A small image FSQ autoencoder, trained from scratch: 48-pixel images, 97500 training examples.
Rows from block 5 of the encoder of a small image FSQ autoencoder, named by matrix and row number. Rows with one number within an expert belong to one neuron, the router's apart. Each number is 128 + 32 x the weight over its row's rms, rounded and kept within 0 to 255. All counts start at 0. Numbers have three digits each.
Before each expert's rows are labels from the 100 images, of 14976, where the router gives the expert most weight on average: "colour at peak" is the nearest of a few named colours to the mean colour under the peak. Only what is clearly more common there than usual is listed. The data: photos of arthropod specimens (BIOSCAN-5M). In brackets: how many of the 100, against the usual share in percent.
# router: router (encoder.blocks.5.mlp.router.weight, 16x192, trained with AdamW), inputs 0-63
# up: expert up (encoder.blocks.5.mlp.up, 16x48x192), inputs 0-63
# down: expert down (encoder.blocks.5.mlp.down, 16x192x48, transposed), outputs 0-63

# expert 4
colour at peak: grey (71 vs 9.8); brown (27 vs 2.2)
router.4:109134122198132148123180172089107115106129074127176158113166083074109170068155127125099107112118123155104135107103103160105087082122115079125138096077152170138072075120143146161159104126121156
up.0:123111067142100114108162128136159162173130160169099145106169107175168103086159175133126097099125147155069151094128143116102102080150093136097144127140139135182149102088092069165118153156078122
down.0:145106175100105134118146126115118184102120106150096071108136130105146096116139183206196123119107147151103135095131158102126129111118176077136082167209156211166123078127199096128126124138128166
up.1:146118042117221095137118147153135152138179138165131137110112098115124146088178111122142143100150138132149073130146122178142057098063072171170126138171158109133075139113132113108167138128105139
down.1:134115146130134149098116145122126164129148099140104134182165105137007075125097153186148126095111158143143165125109128122151168163152165111156131227168150159105134079118185133140081136156109081
up.2:152138160092109073084107085130117130196143154094086102143138102146099160140137128109140152115108124112150170150147153151167128149135062150014128135171141155102168169185136161193128104177097125
down.2:112159146124126078154135089132115121098115076095075156079125108148153097142139069175127154115149168119172070166123154112096158080128122154111090106133183102118155115108063173120115189121134120

# expert 0
colour at peak: pink (94 vs 57.9)
router.0:107141190123089163064087085089062126152083173066133124094101171173113212145123192098106170191140092112131135192070118119105106118142123152059149139113067128079130141096098156113160151097170140
up.0:088119166114158152114132089088096190101088131114123099118126116147101114134126125144074215147108085125079056061139149135118118103132138170112126032120088060174118128091098088114162136128123136
down.0:118145131120095103097066118127133138130118172104136104095127099104226174110161203087155153129127063108106141180168142144062103134057087077067099113165131202161133173174164091158127089125149151
up.1:102142138121118121164137130116153103094109145160098127160094110161132167165117074151120161208085126080114230170203125118119122198093136111157174124082094184117116149156124145061142173150125105
down.1:132146165122055064144114079142118194109111108142157149079103122067207156122172111140168119182097139119107078141139164085154112125088128125199118123131112204166175136106128109137139175106115173
up.2:160132131156154099178132114138109203095149170155114182157141133094166120140133036117109102120122045124158161116188154147152090160096158109156068146147139142140130121062085077054120141152193145
down.2:139113136108083141100172105121150119189155103181092143127096142049057125109161138117145094126087152138128205185151111129190185153149115143080183186105111159176143148137147161178103098092150102

# expert 3
colour at peak: white (72 vs 29.9)
router.3:068107133083095126143143154133151162164150221067143122168149126143138179070112142180132108119147148142183121154074101144134079104160189166130117153142104107105055105106101109095111141155146125
up.10:088133170124066075125162065174087114153079098086136130132171115179104127176103108133122178145172149097140165219119114071105134153174108091163132086142107077128128106157069085136118152111122081
down.10:150120150188168172180118158121095139153132144118117163132103111180191134091077086122159117197112110112089100064112068067089153161168171104198190118100140143075104122143174135120082183103125122
up.11:090198140173143126123106041046128193097091079160107078109112125142205096147105066078160192135121111115166120159117148145126139155143103140142137122135137197140219214162154133105112129116112138
down.11:074122127142085120183110144097146131181168111094193127170117103090089096079102192165176125149133224125117126153124188115179088143157163147155159136083141175074123126148136115147136107115094154
up.12:116118068075092150146111107134147126126091075115145072076133112106165110134085074108170125154099149104092111127115164156112094137127134156154139212198143176181151154147169091107113153126092082
down.12:134144120079082121117106135174171173156110098133149150119143156076137122107111151148165081127123155158147131090087123178181064117104154206191169134127163201132132114158092161126184113104137124

# expert 6
colour at peak: pink (98 vs 57.9)
router.6:142167155103142078092121136105096140120160076097157182095170148120159152074109093167149092082083127053177140139169189111147095086158147078144147110142163185189132176131100107125109177077137185
up.10:151145129058089099075080082118107165086119183134134145059138175135170125106122173164117140159121024120144168086142109108066176169166157161103107158123106105120136127136097154089135126094129154
down.10:166093125108120108130171063097142175109109106139107159111149099085143137165093135134120142146151172153093139101167103135152127150103100126175156090139084132160149106137215163101125138106132086
up.11:042064096089094088089126108132068108126111095095085105092146140039070139108107107135137172153126187148103077127141100152115093149141116128088091129132087183163132098117081111168110132113141134
down.11:155188208171120076080108097120092109121125145099100141162114150104112158101143168087102156111160079142129090178117124140177173110117131219130178145145171185099150170146108146092111134175140115
up.12:206168155185181146161177133171096162164129172161128159135154069134057146173149113162073141164115105137127079132115129142162094114096160086098107152131114158127128126167136164102132141109153124
down.12:155159137096156077137111135098118064123191129159128187148113112064136140126162071034128131111097118155122132178166113142152148178159146071099152162142086111161174128116176149031107172166146095

# expert 12
colour at peak: white (100 vs 29.9)
router.12:120140106110169071090185128159105102114072075145095124167191106100082119181150167186124160100166115123148122134100128101117171142129157126105079144168118155084119170090131085114108154154129151
up.10:187180147164136174139113148123187061088191168136133154116125185139172149172137108135155069133117131132130128120185146094151128165116160086173132115061088113148133085173122106112135140118161143
down.10:116155100116212160162125127188093165144115091118102155102157104119131136133065060137145128101145131090112131130071145135147162115129144072128166149074094166142143152125169130109105178114143140
up.11:087111110115148114089106181117115118097127135149150126162118141142144098148136062124101133127114114044139215106152128121172116081122166122113108082083147207171113142152094128151162107129120111
down.11:078171132087135082149106174109120143115154052191148097153074100079040183095114097165178128152095090167187082058178176172136095119118120196144100099092103170121146098106154120072132154108148134
up.12:180197154125164154120139125126146134105088166097106177141154107135130106137095070112101151111091132097126126126119158085124155155161123158150122111161157112144103087086188092141127128062117163
down.12:094143085095093103135119102104138143125185163124106102101108126096158126170093101130174108181146072112167102182124116121090093191142154140175146144116097154100145119133077128065133181146137131

# expert 14
colour at peak: brown (73 vs 2.2)
router.14:153152089152143133172117121110111105187162116115136136104101117139160079086142088096093116118120132185104149081126100139165132117078136145105149153138154146201082134138122163135077072117063138
up.10:116123162035143140179118113182157137170102155108178134168116084115198176135119150140184156131134081104165118163203147123086110102065115127122172103076096092113125087120165126112087101171143083
down.10:167125116062144150147088181129168172122151098160192097097087099105000126129167148167131155171109123132133165160127120169143072161125104143155165115143112116059118085105109196104126132115122174
up.11:085138140148166066109132108134134163082139088125134133142126075115071137106119069093078147138156079101188102162164160163153112145075125129135081083111104180150175164092135135129113151128201105
down.11:068104174122148154115134099119091138149089128112066125139120144123041130130163153091109086136124134136125116159129127150096101060105133159063098171137116099142143076084132153136105127128096122
up.12:102098105154135097099158107165135143087140170106117206115123119126113131150159160113075082084127120130115111170131176109060110077139114111063096088185142130187129143076185093114150136123088173
down.12:149154134145148135146112095145108121114092116088078085120093170108229112130130069159073112107132099079155114160150135105142135099068045217099106065073136153153184114125094169156135081172099110

# expert 13
colour at peak: white (70 vs 29.9)
router.13:218191133136142133170077112173096203162111096142092163060147064151113110115112156145155168111152131084148118134141143116145128106149106078140144123131084180186186170162181110139142140154118078
up.10:255250206217164154123188123146164060134150158149125095120099145061163080120138130141143134135109126126061122142142120106128112131104099136180102160138132108152108149131113153182123110117116162
down.10:087144172163144103121130121118059093069107076068089131147140098107090137120119108066111122167103110134145118129096119077033096126140110157135101134059097157120101151155109156175143119104116155
up.11:058114131123111120066134103102112084084110136106079127139159170133070137139089156091146139172119163094097138149085116071079187178093075128110118145096153115128176128111094113125073120139123065
down.11:145102133160152182123141132121176101114171176137102121165160184164219073190114081037155135155130111193138125111123119118120117156185185108102094171074126133027137182136063110098082117114130122
up.12:137181168110055086128113110132180145166159072131118079163129192124087134108118096144137129144136174120172142161060135124094096131152107156100156115159104130039103158135133129196140152091096141
down.12:109107160200075136105159069074145090101091130094122042099108144123137115085124159159139100124168136090145093139137139123087111131151098220144130067132143095108099107156121119147156101149114119

# expert 5
colour at peak: white (91 vs 29.9)
router.5:118116124157176154114084130134150151072118097145099135109085153089160155109155143103156167089147097101103190116155116090095081104124130141134148095109125188125117086179169069154133194157167116
up.10:069128114117104070111113149145089157111118120127146137138141080103204148119088153108177157190204180098160133160128130123146117170139110160054089112139175133141147099115154170178139106137122109
down.10:127087202105113113107091125064095051136170153116149070123125088104121117131120177097142179102119144164126142136107162083184102154152151146157130091131148163160142169139219133123148134111134137
up.11:194124045182177112134085155148110120133169200127140162100095112143132129140122201098093165111140117174116146104145148122082118127128127167107077121152136134123158126129167134084085144128149107
down.11:189134169126128033170061034109103094139200090135088064169101113110129116114119101105111122109128205145157127138179095141153131145116133052097088081139152087160128127134164152115090158159113104
up.12:051080064137093172131106129083085134180150143123149128090098133115161142111153136137136111136124156192074087112087153155122158158169096127045096111090020101095162075153154119158130162096120136
down.12:143161120079153076106132057091191142144099096159083141148123142177076093153152115110105138185113137151126119151087169149131151098182124063083119122123184118157190144169062119160164110135118123

# expert 10
colour at peak: grey (97 vs 9.8)
router.10:182142123126145150125092134129134130094167113185126116161140094113121093122139117089152097102084067070109158120227132119150105150121173069146068087105172097203161133099174146065110086175172146
up.0:148121109122112106121135167124100127103128109114125091167073127083131154106129137136141140131171144168178201123159087140114179140066131090147156165068174101092165076120096175121141134188146124
down.0:116136100084121155147116190143114205125114103137114158128136080117089124092115095203122116109156137107159109171141125101135183164122151102126093115158135087114131069117143168142147154116147140
up.1:109115131148136135120135141106079195131109084151108148107111122128140125116099126070128164160119116167040150085106146158153169094175117162095167183136143198149114152056150111173129128108151126
down.1:180195195106150098124156163138214118131078107127148136129173126108067123096138103097067081114136101075114187108090148137184112079133122159203190084061106119198117155204083123132163137124142122
up.2:100128095090084120096118085129148148157141126087136145119137077106131125131135099114116081109125087130129142141126132095158091097128183065202149152178149196230096141162135138075156129095108169
down.2:170181116098111054144128161117130135134148121145139158083175097132255120098155119139117125148138108123166133131101157117135091164125167087211108104157165149204108073105099150090166129104116132

# expert 11
colour at peak: pink (100 vs 57.9)
router.11:164156118134144053136136147189049131164130125136090121170150149145093157154163174130142184134147126090148110140178162156128142179108165180145130110132110143086141128107113157106119151123115116
up.0:197127163185146139137150160130136087085154170158098081185128087174160125172158136135139143127135158106157102050150188176131131111111134115132157174163161102117137207091155162118128097206123118
down.0:089128102111106126148145131176120161155185078143126153154149120124170169098137072130118107125097145148135129132151136129098116150105105142019124127122104157129135101133102187125169117138128128
up.1:139163131169221153157107129169113134143140178145171172114107100212093122152111086095157114144144107134066126093126130143111166133116134106115170118114143072136079131155085138135127114092112119
down.1:154153184105122127143120100090108159163119154131142136148099127146096117121132151105068086094117089118144112122126079169133144124155161142083120164233129149134177145086116144064128133179124096
up.2:185164105144142154069139159143109126101145142115132086130107121121113141102163109175085080176197113102159170136186145111160114124150113080161123130101146153155108172088074105117135072142113130
down.2:129117068152137098138125114103129139119127158156125147163152132136105109110097071126148132066157142133144142113148199129182095074114164161128098169149107166115137123138152148170134117145130129

# expert 8
colour at peak: white (100 vs 29.9)
router.8:047053163080142164178107129120151127139105179091099140120127180112146125189108097137155163128162120141176122155104171170108138141142139119122075091181061063128112077164094081175082107125158089
up.10:063075090098081184159174167103132109145128104155097149102113112165134138135144203127154140116133150183107153135101066108117116183135168147153110215145159073084104060138079153142096144156182091
down.10:108131132117073174167189144153115120124124121138141074101146113170110152141130185173105145132141145122170139121149165126117125206164220154134118121064066161080099130107086079096178114110148192
up.11:066074109105127121143138143201160124134169155126116147170150143153079105153147173113144085101175131100182087094120194151134147104131130149135100143215122025082091160127143118130097112157158131
down.11:124079093094142091164127152132116162160191122187164165130134136167188102107129097121160090119084126140140108107114098138124217125156201120079142173149144170081121120200058152129161136131114126
up.12:148106183097196177171143147138150159135168105151118164117097117115081124129138094116145108105108117120105158129120130112160126112104106157194125081125107114157126067101146165113161151158189110
down.12:102140137127098127116114155084117152161157181161139151147153081106134090107181131168128108103115144126175116102133126165201140091109156134150118189151152109109142171140118127116168103163087127

# expert 1
colour at peak: white (100 vs 29.9)
router.1:092117145115091086130114099176078095066110098124114091130113169083103133196114128200119158156136125090151110149111163105137145172139133181177106132184114108074155179125141130088090177132157047
up.10:143142200135102106178074177133107119123152117121123164118086121118059168154104108083153113088096090128163096167176159129120145150100127131125109067110066127113129148160189120122193161136139132
down.10:121100073075128115159112105103157149124201112111121166165140111157154178126152139065162115111113118149124117122113155143175124135154175061154140255114194088136134096168126148129095150146128126
up.11:092108046155170119132040091134139145165138160102113128069134175095152146130060062120112098135045103140102168181117119112094135164147114099112146134113081184194108080154129145139150174088125131
down.11:129094127135146165130125157125144073129139132148093159100077176066174196091146136103125097057108091151105131132174175135130120132119145125187119126108149162154090160170157153127134134117111158
up.12:085079162110165112151192119151182120129158131148101161143159142129106092104106123122093134111069099062134147136121171097101063024139122159123119108165179104154159166131099095136161128148126095
down.12:178095126130182075126091158129105113102152086124137137199135132105131172159130094106150070086111089135138116082127194154171166139116119158151113140127136222135139131134165125136116143161137130