From a checkpoint of a small image FSQ autoencoder: decoder norm batchnorm, 2.9 epochs.
Rows from block 9 of the encoder of a small image FSQ autoencoder, named by matrix and row number. Rows with one number within an expert belong to one neuron, the router's apart. Each number is 500 + 40 x the weight over its row's rms, rounded and kept within 0 to 999. All counts start at 0. Numbers have three digits each. After the name is the row's rms in percent of the matrix's.
Before each expert's rows are labels from the 100 images, of 14976, where the router gives the expert most weight on average: "place" is the part of the image that holds the peak. Only what is clearly more common there than usual is listed. The data: photos of arthropod specimens (BIOSCAN-5M). In brackets: how many of the 100.
# router: router (encoder.blocks.9.mlp.router.weight, 16x192, trained with AdamW), inputs 0-95
# up: expert up (encoder.blocks.9.mlp.up, 16x48x192), inputs 0-95
# down: expert down (encoder.blocks.9.mlp.down, 16x192x48, transposed), outputs 0-95

# expert 7
place: bottom left (47); top left (31)
router.7 098:467448465428510471500478546578569507476498477462509426456482553401516462505520518550590438510454476554504457495433518507569494554483551533490441504551513455513421446556452507442475470507454456483489456513520415551472456523472442502493511524434489530529551465521505487535531485456496498518
up.0 087:496623448533626498442567534532582548457524489569456520509554460486445446510596452559479455469516538459529515478502556491507533464462446484515440495502542511569562540467527550478489437562543521554531584518491441536514503518500500498517517535460517573503509494535476453560476541509577549573
down.0 112:503473427438538536509459516494478535510519440431520546472479475481385508462529561444497422578481536441521493504494543507535489508457461525428499493521514545490491535527505533534550506385471539504421499491524561530538572506496424561561463551507506500465496423470425525488532442503528498480
up.1 098:493509545546494506507456483476493571603513530512509436487496468535402516465560487495421502486492518541452525486466542562478465490535505489503455527498486534484521479508555536473520484441543441517544447526480545554524580497473522488553545590449494567455499502476515501484430563499458447483
down.1 087:551571465486461520488502452493522458436411486516490510500518522476533440489521512520464545490546394432522478506480524497436484532511505484511517564564473488587542471554354476494469510493488454527500456505561522506482506591467542497550454454468537529484501514521426490484500478540495432499
up.2 116:529565519558510509531461488493535564501479572496521484419515481521550505550466513469494561474551505526481482504560499569539485538521510508520498500488491510548522535531558546533520519436441493500620548509454546517455503492522548480507491516545495580491431512546545547513581453486553539514
down.2 153:510518514527494517439453493499519449393446485533462411478480526433533468556511532491511617515508488534495441491506457497531445496482462556477490432561475544518465500513427461441489537534449473585479488493540516547493533496475505474465442617506553505539534460536469510442554515511501465505
up.3 082:482457531517513490519496535552539490452509448558502543497532473575461457425463457541457495548503540558572522450516502465479534518484430478548493435521467466451470573481501477500494502505532471442528399507515484564500470452469433535462491587514451465455485504520533479498428507438447509445
down.3 093:500479484389524485581476473463501545473507474407479499471553427435468514479503494470491462422501502489431563417547450553618451464506479503544487577524513513491478578466500463494508483534534456476476516598504472481459496506527489475468571475553434543615544515530541502472588510470551489522
up.4 115:541598532522493544482420425476493503460523438483467463516498484413425444445477510492559492500487600558481471439446500456524458521488467506597487460414535516505555437497503495534485603459550477499463524514404482521500441527477509525490538495421476454528521445525499507523462535508465450437
down.4 136:592558510585489507481533522429479438572472458520471418512524567503453527432468527537459553506498524463531480476492464491527510490501489506552596494496543538465520493568477515527460459550491502494421501519479477524515464576527529499554468434418461482529569448482471528482461560510437507514
up.5 089:534528508559515495516539490511498549528537423504522507463464506527485488490502447406531429483484450491490479506525479484498476568503550484526449529485413483548479537568478541514540540452467508529512479557543504550528512446549485485541555468541527594515485542548608514558543432498491538507
down.5 117:454444571497535440563498479482419469536501460475498500430492552494517459507474511529473504440476516496516478578529557472512479490499497495493465430493499465485510499533548488450473502397463602505506544478516579544479538526558523490521474638622540479447541448525486529468522569404542516450
up.6 102:489484459521479591464558541460523533462574517550537530513516518482527496515567475534482497505526526489451553467491451502472478556495574452551509555478503511481508464464418475445455491574451489540545467511519524559464514538515537492489534576502461490509512516497518521529442494529520448430
down.6 076:532470567455485506516489457513445566505492549379427474442473430551597518503541534466531494467531465535504482501469500509569535502497506453537488472536522594442476531394542536500483532471530481415562513453538481462449454475500500548496501506495495462510523518473520498517425514486497432493

# expert 5
place: top left (35)
router.5 111:521524456467484447474544450510384472490503585493445480487551544593484577537466555578453563546488519455557520461509465516504525482500452470469500502504551541506520550469498480483525513499481510519463555501476555482496518530476464462496496472563495569509531564540487543480482497496429519564
up.8 096:481407458508519486503477526453468519503525535520469572483459466468489475487468524472574458543491477521413509490545501516498449477463548409546458580493570549490497482558514521500543516460546475435462485458449566394443529439519424436462516481502525515471468532502489555465545432479477482498
down.8 076:538494480484517569529587509515518561551538531502565484490496508494599544505524526379529521538532526499501521519476455563505488541511503535585498406455535487458462455480522505513503469532476435560540409455522481464461438451470537515482507546537489487485515475509426491522522537491490520513
up.9 136:455488520464506470480461476476487566404489507475497514452466495468523500522472547552546556451490419542552545548532539413521456478539485472521452462504460542550456512450549470476477572457488536466592550442438508512556462456558457475456482490542478519525457523500550435508588431461503487522
down.9 139:444473521499468526552503482492512545498502504496481478439437444494461448504518539527534495495531562506491537547533493529517473486443507475555453380488532448518497503487565465489480503467529550479541500464441530466568540501489445500463443455542483521533487537495517496484586495444567519493
up.10 097:517506450467597553555465499561447566483417477496455497388468533515541519492469527490518579545464457473470511479523451417531524457462482580431492535497475461488462385449496520564490554520433476485512530485525515504455463484503535490464445467532476527515475486495543499494469500437500480461
down.10 118:454465493473389426478444476532498458477475497464475414481455536457533502497539515526480548564474510522463436508485430463502488482520553531474566377499492550523514506510463429449450521479498480540505564510505471514603538503414515505544480598540568513510474484510503502517518467486540525517
up.11 100:523528528551466466498513470519464487548502466453467433524494458508521553477506486423515550464530559483593558485494486543502517517509451496455488494494545515466486499431447505513561459550429490481488534524516555462522491499493435499537482585451494419499531525492532511428497487535482449507
down.11 104:465500498479374479500540484480533490490502501434491501501540522507524520471486478526484483500510559518551476497520504468458512484494493486429553567449513516441511491437456539500504464521565505511459521565431506471514499500470517485516491394504495466481517506491529465552515498525490448551
up.12 094:435506463513447482505464535473502559495540518456536474432454533550477488480546476460504584508522422481478481479544476494526599481457502484530539567455482435466539520477551495461486484562517501467477485407542432456512515489514473507492570574449459487488557522498498480538501481525458544449
down.12 066:573513536477478569507518465480555417542450532506460478549536450447345467496583505388498522421548580531461552554505513494545469515516519519541485519513525503507500533520534500477500488510496521533445491515501512536516516486473478501530475510464483489481530556502453531503465497517485469596
up.13 109:441364484401457529454534475529435448532524568452493486530497532428462503524493511524535505509533589486539549576472494557478484521476469491508482546544468480476523491416474473462532450579508490521518508530522469512494520554448491503445518525556500422476539507523441491492473554497515522502
down.13 100:568525472486451536517544402535506489521538524529526486485502477499519486497508563515516478539493540474511521505501502477410463467450520533547550491487550471517500520534539501490482494547520522456469484533458477468521436470504496397499562389470478523487451537551490502533509530455500565575
up.14 093:438461455489395471449542527486532540433507486473500596517512560407496504487534486487504506487480478513526552585494490523543492520541530490474491595455555431511589521514554482536521483572497500584485568504504534481501509559488504549546514536520473541540542459485485523491538548530495485509
down.14 077:497518457533360556484508464507484504486485539439506469488499546515490479493492541572533548425532518478532439444456484501445503495555458481436506519556523537472498532471477448542492494503513532408443529550515475529480525479511509475519585440579464487586534501463536545532416458455487545574

# expert 0
place: centre (32)
router.0 104:539473482524560403456479465517519512511556411474525427501535442473441452433560503540524540504534543491502446449467574526534490431453561457473454480501559573544501426498500483484555456528493495548513475475577508472560497562483470521477555501522515469448434451461514440509502550442446489539
up.0 099:498475475498379465561517498518502477563440487450445430523522413513560480471519524565522495513612596483607480498463520496525474512502534498568535484542552542458484439544465502506541485541536472485485474496535483450553550501496514514496419553535549486466504523447460537552446518472472479480
down.0 088:479521528535584507486535518478525466440503514473475454496485482431457504527487548396526494488470496608469444454442475559517482513502499555587419489455418499446553496522565498517448510485549452483523494513416527483495517486487497505486510493472554492517501502609479543451460523527504519409
up.1 091:478506411530485527471533526458425526510525561477480458524543450525426468485512404484470550479507458463563476555537518451501507482524492505545432527536603475470522480430485514477435476492535486474455424533489586428552495455505489448496509539535513481499521543484530493502449458507489578479
down.1 100:608552487580543538510483506502489498504525540574549516503507530523385483536487417504465531495484476514498511503480533512499560475508429544592540442448534512502520497553486515460435557484487530521508516513463496535444466527519475464483572538485504494495466497449502522502572484496482491515
up.2 090:472488516497509532515481495484476525534504461539494502501494489545505490512531544514519476496519548559464467489467469480518460519490478488547540518466603520516518408563514513535514588464487476487475507514464573397457516572532508515540521524545490445437473511416490488470506496406541531457
down.2 107:503488476440444516464548513487540443516511509516435533537504481479329503505529508524511461512483490484474490473495421568485516502527537523463457559506505462481478454500484534524563454538497476507556465518542458452527452542460543557506503628438498491504495507507474487501412509484486426505
up.3 099:471478493510440539447467501541495476468502491500525489471484482452566556518552521517453465458521509546479553479564532527356510541484510473569522550496531472529494537548625480487436487509458458540576498502459545427453532542495471456517471497498535540532503461527437500417525445509481458505
down.3 099:493463492442486466466492522508487490528477533521517419585489431501464471453530582554503531484423390475472459520468481538555482466475522514486579469549497521487527457481506478498513476501479495480421460450515512458467485492436471527506477522509491488445530535436507501525487564503440462497
up.4 103:481495446495498500479469538547421523509453478517514522466423492471452562452516515605607522519540514541472555490557422543479564563448502485621557461432505419476460478484489565510562534507554466529473403517537501459519513508504508490438511531438440474474507490535424455428449475534473495512
down.4 104:504498534513464557526527481506561483480475495451469509501466545491256507545451531419499477487520519513499565452527484502479493514523468481506545519436447492494491494535501493539493458512483485487561562459530492575411489498506501468517455454529472499545475584579558582510482465501512525485
up.5 097:556479498532469500479446501565493425519449535428487453498487495498460500506481458476507488511458400498532500511528492483497545510455467579498479532427499515441434526477461512523561491503494506531581450470499448397470573481487526577474492457582498579481498514458492495508454500490532510461
down.5 092:435473556426545506501474558541514551511503533524526629553530502504513491545537467558522464480514488502514581459605556446452527546525514492374524559451463421492454537481469508471509501579529521513463449437468468558497519484501485543481481434507462525503504480474560507544453483554462519522
up.6 094:539501413496395438488505419489462418512467536440514480437486499522480524486514536537496585573521532526465490467484528463478497453479445514476505469456564475512539529536412501569536475483424511483502578471497532433527547507479524500508439572483448491529563458436515484463505457465466423491
down.6 090:570541482581375478441495489473467516500492504472509441491442508509558471509525556545485529563538456497536473536494539494435501506458472544402563380451554548512531495436383507499554487455473516486442540509517561430534463504467518449503508575487432531505478516469561501480446469497483549501

# expert 3
place: top right (30)
router.3 090:500436447438437509506482519516540496491456500536512456504504501429479511461482534513478506516457511526494505489483480475498577509534493522493429568536550473442551510475499559485561492538474558516424562534447475451552541529544467535581468451456486496544539483467517556559519576557464545507
up.0 135:485459556484436517502492459484493426493453552482454470458479550465541506532482571478528558539519553525479484503500440507487511560519455485456502503459470412415518474476500454476400526485530426481482491421457456466443489514426526501415457513486514485506510540520513532436466516536485561470
down.0 140:431451540514498533490507514529496480487499543456459485485536527513535507561470548485502524550501507572496491423491467506495528562510467500430467496489461493426550455511572487514454492532561428522476486445463463435439527541472494514484381424506532490513508506553516540464413493525510529432
up.1 077:481509427472518493477496553526441542467481485490455508460558561505508420444524487492471532493548532462562485426446507544534518428510451500412491462555477502487505488518530441478443543441501443483494551524450535553508548509568492513441455436473541525567504468533517500451522532564509537449
down.1 069:498491515539498502526541511455613504434493474416545496455442507508552512488487408509479493496479487473472422526465515476504472492483555464520488513472432498506571470465492542432443578473520468480513562519475447568538544494541566521492553512447483505576516518445503477497527539485449522471
up.2 084:552533622468529520564517529435527487490505513474512612493459415495567462502465503516516476485504453474455430441548505471511448475509482473472524534452513443555501483488651492489457488511515448586481528479519539520456443513450529449554527462488530468529472474419445491515611467506543481487
down.2 097:488493516528515483438565514398488484505528490499491450547527483550536487542498481390548578531504497544439546505480519442435481521497515436472521532533574476450503535477442516510455495537539541475479452498488470455507499449489407487493486629523524479565555554522481489458553514506468525528
up.3 109:483504595480520489490519482422484423481455474528492461527474447509534440522519555460501460479530508523491540518469460467546480514543521415482543585533509516554482506522461507488496508583459459497536496448492525500439492531478448527482429522518528467546437534520533518461467499494444480551
down.3 133:582552575518504494524483540498464513456485527524474485515498494497535503476495469450485554489481478421466458484459427490470565471537493519500541374442465434442510564500528497486469484508552464541592482562476485500531479500370534536536530431510521492540546474497450492503575487449527534509
up.4 120:533583517498513455491457491504485523494473458426524513474492507436467473400447477435480506479529473498493542508488427530508548532516521623551507497516508492526562460582537571537555465456502513510464550509550466542484499476500479555521493533479574550468549507505478503548478554467422545502
down.4 089:517518495529576467548560574448549498521523481468493478545524458496401484518462465485511442498472558494521551463502494456529452528513555444491490492469563477516548463546456550573459472539488480469403497501491473536500512462547498497488488374523525505491550515508470508530469555504504512429
up.5 125:508513529534529499498469508533534517517521519452507543467491538449489484500510488477494447457480515517501481539475497544586478503589464527600470539520543560457483425519494488461543509458494544480491512522472454523465495514483511617502529570515497473539504450551505474484494497573505499543
down.5 111:552498504457449462555509476462473497518487510516444523521521548474512524458513521507518486567500517497600528506539502529603621524499522538519532590463534537476487506504595528535470463517487512471403502523478478499499498495509469508461516458340518451462478496436440554512470514474464504519
up.6 113:492545492529387451505519488525471531476485435474498496543527488464429487476520498557521515536576512406554508554495574507495491458558502451448448515597546516504526485487513435485518459518558486490456529490518536487531478520466499495451391562432504519491516487461498491555475500477502458509
down.6 126:475501525450442482535499484516542545532467501514463533404480545473541498534544566477527493470445520538462526503513486466512529532486497601490560550518502485532536533544581523550434514457511523481409490534494510504489560512499477549491577545533540463520529441469521534498478551458522550472